config.toml
model = "image embedding model"
dataset = "capsule endoscopy frames (Kvasir-Capsule)"
train_examples = 42238
image_size = 64
crop_scale_min = 1
horizontal_flip = true
targets = ["finding"]
num_classes = 11
embedding_dim = 64
arch = "swin"
norm = "layernorm_no_bias"
norm_position = "pre"
activation = "gelu"
mlp_ratio = 4
head_dim = 64
fused_qkv = true
bias = "none"
qk_norm = true
parallel_block = false
inner_norm = false
patch_size = [4, 4]
conv_stem = false
depths = [3, 6, 6]
widths = [96, 192, 384]
am_softmax_margin = 0.1
am_softmax_scale = 30
init = "orthogonal"
residual_init = "none"
optimizer = "ademamix"
lr = 0.0008
beta1 = 0.9
beta2 = 0.99
eps = 1e-06
beta3 = 0.9995
alpha = 2
steps = 4900
batch_size = 64
epochs = 7.4
lr_schedule = "linear"
final_lr_fraction = 0
warmup_steps = 240
weight_decay = 0.4
Rows from block 3 of a small image embedding model, named by matrix and row number. Rows with one number belong to one neuron. Each number is 200 + 40 x the weight over its row's rms, rounded and kept within 0 to 999. All counts start at 0.
After each neuron's rows are labels from the 100 images, of 14976, where the neuron reaches its highest value: "strongest on" is what is common among them; "colour at peak" is the nearest of a few named colours to the mean colour under the peak. Only what is clearly more common there than usual is listed. The data: capsule endoscopy frames (Kvasir-Capsule).
# fc1: MLP up (model.blocks.3.mlp.fc1.weight, 768x192), inputs 0-95
# fc2: MLP down (model.blocks.3.mlp.fc2.weight, 192x768, transposed), outputs 0-95

fc1.564,198,230,223,240,217,254,194,149,215,139,178,229,189,263,284,201,196,192,254,215,182,193,189,182,119,190,138,208,217,166,196,191,174,206,160,216,233,240,199,267,221,201,159,212,213,220,211,190,205,189,238,206,238,173,178,237,233,322,243,268,185,227,290,139,173,240,198,141,224,140,165,199,213,234,160,169,174,173,168,237,166,235,224,242,210,203,201,147,129,174,148,267,198,152,260,133
fc2.564,172,210,214,214,140,175,178,243,219,170,188,229,176,233,226,149,158,242,233,224,212,220,217,227,225,219,164,125,182,205,182,217,231,151,173,220,121,168,249,169,237,126,182,237,250,168,193,263,292,129,159,156,228,176,208,219,166,177,182,167,178,176,202,239,196,234,187,192,153,217,188,181,98,214,210,222,264,206,247,256,222,193,242,205,185,155,173,371,220,192,200,234,202,186,201,189
strongest on: finding: foreign body
colour at peak: orange

fc1.42,199,198,235,165,154,242,238,213,132,209,154,225,154,158,163,264,185,122,204,198,154,233,215,135,192,206,221,234,180,222,228,225,223,205,221,186,164,210,191,236,257,191,243,210,181,174,242,146,179,231,156,171,119,237,190,223,255,191,210,212,184,221,257,197,209,258,208,170,231,219,147,202,200,197,208,219,189,216,249,129,210,240,138,161,160,211,281,197,243,241,255,103,229,210,214,261
fc2.42,169,261,230,185,185,227,193,248,210,181,183,165,200,197,175,223,194,153,260,192,79,198,204,188,244,247,274,275,161,171,233,252,194,163,207,211,72,146,199,185,237,189,244,207,178,137,217,176,207,88,145,228,206,225,170,226,271,147,206,167,234,220,239,186,254,218,175,193,224,223,186,198,83,179,180,188,239,137,238,208,185,157,233,205,176,166,263,235,208,248,167,166,215,207,241,218
strongest on: finding: reduced mucosal view
colour at peak: orange

fc1.332,207,218,224,191,200,193,178,187,216,168,175,165,223,218,147,252,226,207,209,126,208,259,119,205,167,173,182,258,197,154,189,205,237,209,179,193,209,216,129,214,186,191,209,264,191,187,282,106,89,253,177,228,161,255,246,177,213,236,206,293,209,188,215,222,202,211,225,143,246,215,162,183,235,188,244,210,196,157,221,186,239,231,148,138,190,216,287,125,240,239,222,164,194,261,190,234
fc2.332,208,144,192,218,126,167,152,250,218,190,199,219,172,172,227,162,183,243,178,201,237,200,211,207,231,209,155,173,161,253,221,218,253,133,240,184,119,144,258,180,197,129,199,214,278,161,232,247,273,138,126,128,184,199,226,195,160,181,229,213,175,185,179,207,148,231,177,180,202,203,205,206,119,256,266,201,262,220,257,279,183,191,199,219,239,194,191,307,234,209,218,223,218,191,165,202
strongest on: finding: angiectasia
colour at peak: orange

fc1.709,172,191,122,253,184,209,154,214,185,264,247,187,233,237,208,228,208,222,198,171,168,160,268,184,236,152,228,207,194,220,220,199,185,173,166,84,191,227,205,187,205,252,195,224,128,157,196,215,191,253,269,224,210,181,255,199,192,120,156,182,227,169,154,151,233,177,152,253,216,237,252,196,222,155,208,231,231,158,168,137,195,215,173,179,167,252,255,209,280,183,165,226,182,239,169,168
fc2.709,143,147,176,224,128,177,180,231,225,165,202,225,156,184,244,210,158,240,172,209,184,223,198,210,224,202,169,176,167,227,214,201,232,150,240,195,136,168,245,208,230,123,219,201,270,175,237,223,274,147,164,142,185,189,208,182,182,190,215,186,185,182,161,186,164,209,188,210,191,179,188,180,121,229,260,201,282,213,251,317,219,214,239,211,225,181,178,358,221,177,219,220,187,170,177,196
strongest on: finding: ulcer
colour at peak: black

fc1.581,175,194,205,149,152,228,236,177,141,178,167,207,173,185,168,274,169,120,239,202,153,237,185,181,146,206,223,256,217,215,217,240,219,219,219,236,193,172,213,209,247,171,269,171,195,187,226,120,197,206,147,191,133,247,169,259,261,244,213,248,203,212,287,152,176,261,234,113,239,202,137,236,170,216,181,208,214,170,242,188,211,242,173,142,195,146,253,161,189,250,243,144,157,206,227,291
fc2.581,158,269,234,170,210,240,199,227,206,223,194,171,200,255,167,217,216,143,241,184,93,223,193,197,220,254,225,229,159,204,201,280,171,205,212,230,94,137,171,207,261,170,241,225,243,157,179,190,228,130,145,273,229,194,175,201,244,165,197,116,241,220,226,158,232,203,187,222,190,233,218,225,105,194,150,202,274,174,223,201,178,158,256,156,202,131,223,229,234,209,213,193,245,203,253,207
strongest on: finding: reduced mucosal view
colour at peak: orange

fc1.678,206,186,232,193,161,248,226,259,172,222,167,190,197,144,150,246,261,182,254,141,156,229,234,116,212,231,237,193,107,209,249,215,233,225,196,197,90,200,182,186,256,205,231,258,180,173,219,174,197,216,81,197,154,236,232,182,233,212,158,189,190,241,230,196,244,212,188,213,256,241,230,271,165,225,194,254,207,180,261,164,176,197,157,156,147,163,268,183,244,248,218,146,253,233,206,275
fc2.678,250,244,225,129,205,245,241,182,174,216,214,168,203,164,183,317,241,184,236,146,172,159,223,153,213,205,235,262,223,171,223,208,170,255,209,189,165,199,119,251,218,247,220,224,120,201,198,108,163,208,180,225,215,223,217,230,266,197,184,185,222,280,230,186,252,221,176,234,260,251,189,227,230,212,196,185,150,190,203,102,178,230,129,127,161,219,286,102,226,236,204,145,224,243,213,232
strongest on: finding: reduced mucosal view; finding: ileocecal valve
colour at peak: orange

fc1.766,247,211,164,175,167,187,279,199,185,274,282,193,221,192,134,210,202,175,147,202,172,147,300,140,230,195,249,164,227,241,185,176,264,213,192,189,181,234,152,201,181,207,228,139,165,164,305,180,192,267,157,182,157,217,265,210,167,206,195,192,198,259,204,196,226,237,210,211,181,218,132,177,217,171,234,169,179,181,255,137,199,230,142,222,162,228,219,219,226,229,209,153,186,224,188,199
fc2.766,208,137,212,204,128,172,152,245,207,203,191,232,169,178,223,137,184,250,189,207,244,194,207,196,237,204,155,171,143,231,219,238,241,138,237,201,107,150,247,166,196,140,201,221,264,167,245,260,272,135,113,119,193,192,222,212,169,193,208,201,158,188,192,226,155,228,181,181,191,204,220,210,107,245,262,209,266,205,252,262,181,187,207,219,237,197,188,310,214,212,221,226,222,183,172,200
strongest on: finding: ileocecal valve; finding: blood fresh
colour at peak: pink

fc1.14,238,181,172,231,228,215,142,260,206,229,242,206,202,196,188,181,217,237,197,180,204,134,186,194,238,186,191,196,165,198,230,159,138,164,213,108,166,235,162,220,192,243,168,303,159,193,167,229,169,230,242,207,229,175,244,166,213,131,180,193,190,183,144,233,238,200,147,249,202,211,324,218,250,140,188,196,204,265,178,171,221,202,136,227,181,265,212,217,258,188,166,243,245,248,166,179
fc2.14,200,138,175,215,149,175,158,245,189,188,196,225,171,152,219,142,158,257,178,222,234,208,220,199,235,197,178,166,147,239,220,224,226,138,245,178,139,149,240,163,227,142,214,211,261,174,237,254,265,159,142,95,196,200,215,178,167,186,216,191,181,193,170,192,158,214,181,201,184,195,210,189,133,234,243,199,276,211,253,315,208,198,202,204,209,184,197,332,221,187,224,224,198,163,165,197
strongest on: finding: pylorus; finding: blood fresh
colour at peak: pink; grey

fc1.504,238,195,191,193,194,185,187,211,147,192,210,202,172,139,158,180,218,220,257,210,202,185,178,203,241,188,234,287,175,184,240,236,179,159,275,109,166,209,130,152,277,254,185,234,185,186,250,206,156,226,206,183,178,219,189,171,259,158,229,286,212,212,211,203,237,207,205,222,157,230,250,203,164,128,195,261,205,194,204,181,246,184,156,160,212,195,227,183,263,201,220,182,203,201,93,266
fc2.504,208,163,203,196,142,198,158,268,227,208,180,206,161,170,202,141,177,211,206,220,210,213,218,182,243,209,204,190,159,220,220,263,229,117,259,203,62,161,235,166,236,137,211,216,276,170,247,237,241,141,130,112,166,213,200,207,233,185,217,207,178,187,210,184,164,213,172,178,194,227,214,230,76,207,242,206,229,193,223,252,202,194,185,244,221,194,227,317,241,190,219,234,199,195,200,200
strongest on: finding: ulcer
colour at peak: orange

fc1.293,215,185,175,157,165,174,246,219,150,202,185,189,202,162,98,200,193,187,218,204,177,222,233,204,209,210,251,237,205,204,232,233,195,205,235,149,147,244,153,150,244,199,243,162,192,207,305,155,154,281,159,171,163,246,231,239,214,149,228,187,203,257,198,259,193,165,225,210,144,248,183,149,184,142,245,213,212,158,260,164,231,179,148,146,184,199,254,196,281,220,230,123,158,219,176,257
fc2.293,185,153,196,218,160,174,172,253,208,188,186,229,160,170,226,169,161,231,191,224,218,208,206,209,227,215,182,184,153,242,218,229,217,146,243,196,121,148,236,171,214,146,230,191,264,178,236,245,281,168,133,128,196,193,202,201,203,178,216,203,152,177,171,194,176,194,186,205,183,207,194,198,86,214,262,182,286,211,250,287,206,189,228,207,231,161,188,360,236,201,225,217,202,172,183,200
strongest on: finding: angiectasia; finding: ileocecal valve; finding: pylorus
colour at peak: pink

fc1.130,230,185,231,225,189,222,99,154,249,218,186,205,190,195,201,156,213,269,150,158,277,204,128,199,169,151,121,200,137,179,158,170,216,205,225,174,221,216,198,196,139,229,117,225,244,252,217,220,164,183,237,206,206,157,243,118,178,221,195,256,191,180,131,239,181,163,215,151,224,173,204,188,230,210,202,207,189,177,163,227,216,151,205,273,272,254,192,186,177,179,155,270,232,231,123,140
fc2.130,263,262,244,178,238,200,175,211,172,253,244,164,261,163,131,184,280,179,137,118,260,181,206,193,173,178,220,213,197,164,121,161,209,256,216,211,270,216,161,195,152,280,197,195,200,240,148,216,172,247,218,256,159,192,207,176,156,206,225,258,239,223,178,218,204,166,223,198,212,219,227,205,297,175,228,231,131,166,133,178,171,162,153,193,215,264,175,67,222,220,159,188,212,236,196,223
strongest on: finding: ileocecal valve
colour at peak: orange

fc1.120,248,202,171,187,204,184,174,229,189,256,287,185,232,183,151,158,205,238,179,195,211,110,225,184,281,205,212,173,173,218,180,147,181,191,227,165,138,229,163,176,194,233,161,243,159,180,167,251,178,254,219,217,212,180,250,182,177,116,157,157,174,213,145,253,259,209,153,283,173,234,299,214,227,142,215,200,228,240,219,165,188,188,180,199,198,237,192,227,255,210,157,198,238,218,142,192
fc2.120,224,135,154,173,197,152,188,186,223,136,221,221,177,152,240,161,174,262,164,224,304,196,226,259,215,190,196,185,188,209,240,214,231,124,229,165,215,194,220,167,180,181,164,167,268,208,259,254,236,191,165,120,204,202,247,203,117,173,234,179,171,159,176,248,136,204,174,180,175,188,180,186,173,201,252,199,243,200,150,309,207,248,191,251,215,177,154,274,203,186,208,217,185,194,174,161
strongest on: finding: blood fresh; finding: pylorus
colour at peak: pink

fc1.631,177,197,257,237,218,252,113,168,232,148,184,218,158,212,288,196,166,234,219,192,186,196,141,192,160,157,117,204,229,164,196,160,171,160,232,238,276,205,198,265,209,196,153,241,219,230,136,172,185,157,261,201,235,168,161,182,208,279,203,233,191,172,263,131,186,281,179,135,225,144,213,240,212,219,164,161,168,206,177,211,168,231,206,236,240,183,195,176,149,149,205,245,229,167,181,163
fc2.631,198,205,169,279,212,233,189,103,229,131,188,266,147,213,220,181,113,197,236,224,244,221,253,259,213,157,256,184,225,193,184,185,172,183,235,167,319,308,168,220,181,273,131,185,183,265,158,219,181,233,241,186,239,164,174,150,166,213,150,184,137,222,180,218,243,169,203,213,205,159,173,172,239,169,197,174,207,208,152,234,254,227,226,169,148,220,173,193,206,82,139,236,158,191,185,195
strongest on: finding: foreign body
colour at peak: orange

fc1.756,212,169,196,194,239,250,141,199,186,197,182,210,190,123,248,154,186,197,239,171,182,192,37,195,191,173,157,196,142,196,279,193,134,144,270,223,176,259,162,199,171,226,120,305,159,236,174,220,163,153,281,204,255,220,188,179,263,209,235,179,203,173,206,221,198,252,173,225,152,212,301,219,216,205,175,169,146,283,172,207,241,187,208,236,247,283,180,137,166,186,206,235,220,218,123,145
fc2.756,203,132,194,206,138,169,166,251,216,194,189,231,164,166,217,133,174,252,181,221,244,205,202,207,234,188,164,153,149,249,214,236,244,115,210,198,115,152,242,169,213,134,199,218,265,161,234,258,272,127,133,124,186,196,220,196,173,195,213,194,173,183,189,208,153,227,185,183,192,203,213,208,119,239,232,213,256,208,249,280,201,194,210,220,225,185,199,331,218,210,229,229,205,181,183,201
strongest on: finding: pylorus
colour at peak: pink

fc1.0,252,207,176,171,210,165,236,227,174,286,290,177,251,179,152,170,214,207,167,186,224,132,273,166,280,190,225,167,173,216,178,184,215,195,206,169,142,240,147,166,196,223,187,201,159,176,218,247,173,260,178,216,180,197,244,211,184,106,157,150,187,218,155,251,232,201,157,287,184,242,251,202,236,150,207,192,202,212,224,158,195,174,153,215,186,255,202,218,250,235,178,165,216,238,169,187
fc2.0,238,142,177,209,194,164,156,224,198,164,198,223,180,128,226,139,153,253,138,205,301,183,217,201,226,176,179,155,145,249,217,188,222,157,256,154,193,199,242,179,204,190,177,210,243,174,247,278,274,142,171,96,202,179,237,194,140,195,218,216,153,148,178,215,138,200,171,184,178,166,203,204,164,222,266,201,249,223,221,322,207,212,192,226,237,205,172,300,226,185,219,221,178,170,163,193
strongest on: finding: blood fresh
colour at peak: pink

fc1.563,160,188,249,223,235,215,168,184,215,155,136,211,202,242,210,201,186,236,273,209,198,273,128,233,176,170,178,191,174,158,252,235,147,151,206,214,190,204,187,215,208,237,167,253,231,242,176,155,184,175,285,222,248,179,177,178,204,277,234,279,194,173,217,169,197,231,197,159,190,162,219,217,203,226,177,207,210,143,120,219,210,183,242,169,239,244,188,151,167,157,226,287,160,187,166,207
fc2.563,188,146,202,220,144,171,158,245,213,184,193,238,161,199,226,123,165,254,207,234,262,203,211,225,226,191,151,162,152,241,200,229,244,128,216,214,119,167,250,171,193,136,208,222,258,184,224,254,272,148,142,107,197,194,215,202,159,201,183,201,159,177,190,230,147,222,187,181,158,191,217,183,96,226,240,192,256,217,240,271,205,193,226,227,216,175,173,352,203,191,219,219,203,175,177,194
strongest on: finding: foreign body; finding: pylorus
colour at peak: orange

fc1.595,251,186,183,196,191,206,188,216,188,263,251,183,218,182,151,200,237,213,186,154,199,123,224,168,246,198,213,203,170,230,207,161,182,200,192,142,150,243,158,195,209,244,172,227,127,166,205,226,167,267,195,222,216,169,271,180,185,136,166,182,185,240,147,236,261,181,158,288,215,237,253,198,237,169,205,180,199,251,214,146,202,206,121,202,163,249,205,221,269,223,147,216,240,256,151,195
fc2.595,174,149,198,201,114,191,158,260,231,211,182,208,171,199,222,154,199,242,174,192,220,204,203,199,235,212,167,193,153,246,205,240,248,119,231,207,98,145,248,164,219,118,204,222,274,166,226,237,264,126,107,156,170,192,217,193,187,189,209,206,181,178,184,210,159,232,182,188,204,209,202,195,92,247,260,207,286,199,255,266,193,181,208,220,226,200,202,330,210,208,223,227,199,206,187,189
strongest on: finding: blood fresh
colour at peak: pink

fc1.702,207,208,199,180,189,191,220,191,122,225,191,195,209,181,170,227,162,190,202,188,219,156,217,160,249,194,212,233,223,198,231,187,149,179,246,179,144,233,126,166,273,258,163,195,205,223,212,224,166,224,182,152,162,233,154,228,263,199,238,234,198,269,242,182,273,256,156,211,209,267,238,250,213,148,225,199,172,236,251,181,180,248,133,181,154,180,211,207,273,198,237,173,202,177,138,303
fc2.702,189,263,221,194,182,257,202,238,193,232,198,230,169,235,160,171,187,196,261,216,101,225,193,143,210,266,246,257,162,195,238,297,156,204,218,214,100,186,170,194,231,161,180,238,221,170,208,211,199,167,120,204,151,188,190,208,312,201,206,184,172,192,211,151,249,225,161,203,221,193,203,278,101,190,170,220,194,184,197,196,194,156,150,217,148,141,276,209,227,203,183,191,235,199,214,201
strongest on: finding: ulcer
colour at peak: orange

fc1.558,200,166,246,225,227,244,186,204,183,184,209,225,209,179,213,164,219,254,237,155,207,190,116,180,240,177,175,187,131,213,230,135,144,181,226,155,182,244,163,212,191,256,124,281,148,205,192,219,179,216,267,228,240,208,256,148,219,200,180,152,158,182,164,221,226,210,160,280,185,208,264,212,208,181,186,219,223,231,178,155,193,244,191,185,177,270,192,193,230,181,172,248,218,254,146,154
fc2.558,192,137,180,230,150,168,182,228,204,170,185,236,158,147,225,177,150,255,166,229,244,211,202,214,217,182,177,165,153,245,212,210,231,138,211,188,175,177,232,174,214,150,210,195,257,182,223,245,265,166,157,122,203,184,210,175,154,196,212,186,164,192,175,193,169,194,192,190,178,194,195,179,120,226,236,200,290,208,257,325,215,215,221,193,205,168,187,341,202,182,220,215,180,161,185,202
strongest on: finding: pylorus; finding: blood fresh
colour at peak: grey; pink

fc1.749,192,196,118,219,183,174,148,231,201,222,274,191,226,243,227,171,187,229,206,192,118,179,233,246,197,192,180,222,183,207,219,199,175,161,217,116,171,250,166,187,235,237,170,233,179,222,191,191,138,272,270,216,176,184,235,200,217,93,180,176,204,162,172,188,223,194,139,252,194,274,229,169,208,147,166,239,241,227,227,164,225,204,204,214,186,222,235,192,242,191,129,209,170,222,181,229
fc2.749,148,168,149,254,199,195,179,207,219,173,216,200,194,187,238,230,156,244,149,210,149,214,210,197,202,176,194,213,187,220,209,216,185,163,240,172,187,185,196,202,232,149,220,197,266,173,201,216,233,216,213,164,208,184,203,179,179,192,222,168,199,177,124,165,195,162,181,224,185,201,174,160,149,188,208,204,301,220,249,318,204,162,253,178,219,181,176,339,208,158,203,213,203,146,213,186
strongest on: finding: ulcer
colour at peak: black

fc1.276,168,210,252,198,157,236,222,209,177,166,145,217,217,201,151,231,194,173,244,213,158,256,143,162,150,234,206,246,140,150,233,281,226,193,189,285,151,140,182,204,229,199,231,179,175,215,220,137,165,227,113,213,156,265,184,223,242,266,191,277,224,216,279,197,173,207,250,146,246,188,166,197,162,282,158,225,205,170,186,184,240,215,211,126,154,160,226,158,191,221,236,179,178,243,228,224
fc2.276,180,192,239,190,117,203,191,281,207,209,174,234,179,202,203,181,188,205,234,207,201,214,214,189,260,200,190,184,145,238,238,274,235,164,211,229,65,144,239,191,223,137,210,250,193,152,195,248,256,128,99,165,184,196,224,210,227,172,228,171,155,209,227,213,194,235,200,201,196,228,234,219,59,207,205,214,246,204,256,211,193,177,217,177,217,154,226,284,210,230,230,219,210,196,197,193
strongest on: finding: reduced mucosal view; finding: ileocecal valve
colour at peak: orange

fc1.40,148,210,217,219,191,217,216,177,195,162,128,220,182,196,229,227,185,163,215,218,180,271,146,209,116,204,201,222,214,167,215,265,220,204,165,289,206,165,232,199,212,171,253,171,236,217,216,160,221,160,176,180,178,218,141,214,240,276,227,236,208,212,274,159,144,215,266,123,220,169,130,196,167,262,185,221,197,127,188,256,203,190,224,161,178,177,225,193,121,184,261,197,173,176,253,228
fc2.40,153,163,236,204,119,211,185,273,192,190,175,216,145,175,201,194,171,230,191,198,182,207,238,200,227,234,193,173,117,266,200,232,209,147,226,234,117,157,243,149,201,154,237,226,232,171,216,221,289,152,143,174,210,185,216,203,191,198,197,165,153,191,192,219,195,221,181,238,184,207,243,195,79,214,229,232,279,196,263,247,175,182,249,191,227,162,179,350,192,220,204,200,206,187,212,215
strongest on: finding: reduced mucosal view; finding: ileocecal valve
colour at peak: orange

fc1.43,219,181,170,212,255,228,94,196,175,188,246,191,189,192,263,152,186,192,224,244,213,154,209,218,255,167,215,213,207,189,242,187,120,155,261,166,192,223,169,159,212,224,179,222,192,207,175,247,191,244,261,185,208,200,161,182,251,150,230,251,204,177,209,130,219,254,166,196,181,217,225,168,188,108,198,189,162,229,210,256,217,207,135,290,244,229,205,224,227,178,241,191,221,151,130,211
fc2.43,170,205,166,193,178,209,171,279,210,233,181,196,164,191,188,120,202,204,251,241,166,163,216,169,231,212,215,219,179,231,235,275,185,132,247,193,86,180,207,132,250,165,175,241,232,154,222,247,219,164,169,180,156,223,152,202,253,170,234,181,171,162,230,175,176,226,175,177,173,224,192,188,129,173,222,190,210,205,187,247,206,195,200,262,198,176,275,277,217,194,249,198,220,189,198,232
strongest on: finding: reduced mucosal view; finding: angiectasia
colour at peak: orange

fc1.396,214,194,152,242,197,223,188,186,164,198,286,200,249,289,271,239,199,170,179,202,143,115,258,166,228,224,166,249,192,221,232,136,207,203,145,140,251,148,165,246,187,188,235,173,126,124,163,195,202,144,254,232,208,233,174,266,188,216,184,218,263,171,222,124,257,208,173,174,199,238,175,291,199,211,168,167,174,246,190,196,130,272,158,213,179,171,198,211,170,227,201,230,213,198,200,201
fc2.396,165,185,166,229,203,157,179,227,199,192,194,190,200,169,216,236,144,225,152,246,171,218,189,271,207,222,198,214,175,238,215,212,185,200,232,174,173,151,210,204,229,163,248,194,258,191,238,177,266,177,202,161,198,193,188,195,179,171,222,204,197,168,126,172,205,146,190,219,179,203,191,182,139,202,209,179,318,229,241,286,193,205,287,195,220,97,188,286,229,189,196,191,173,166,227,211
strongest on: finding: ulcer
colour at peak: black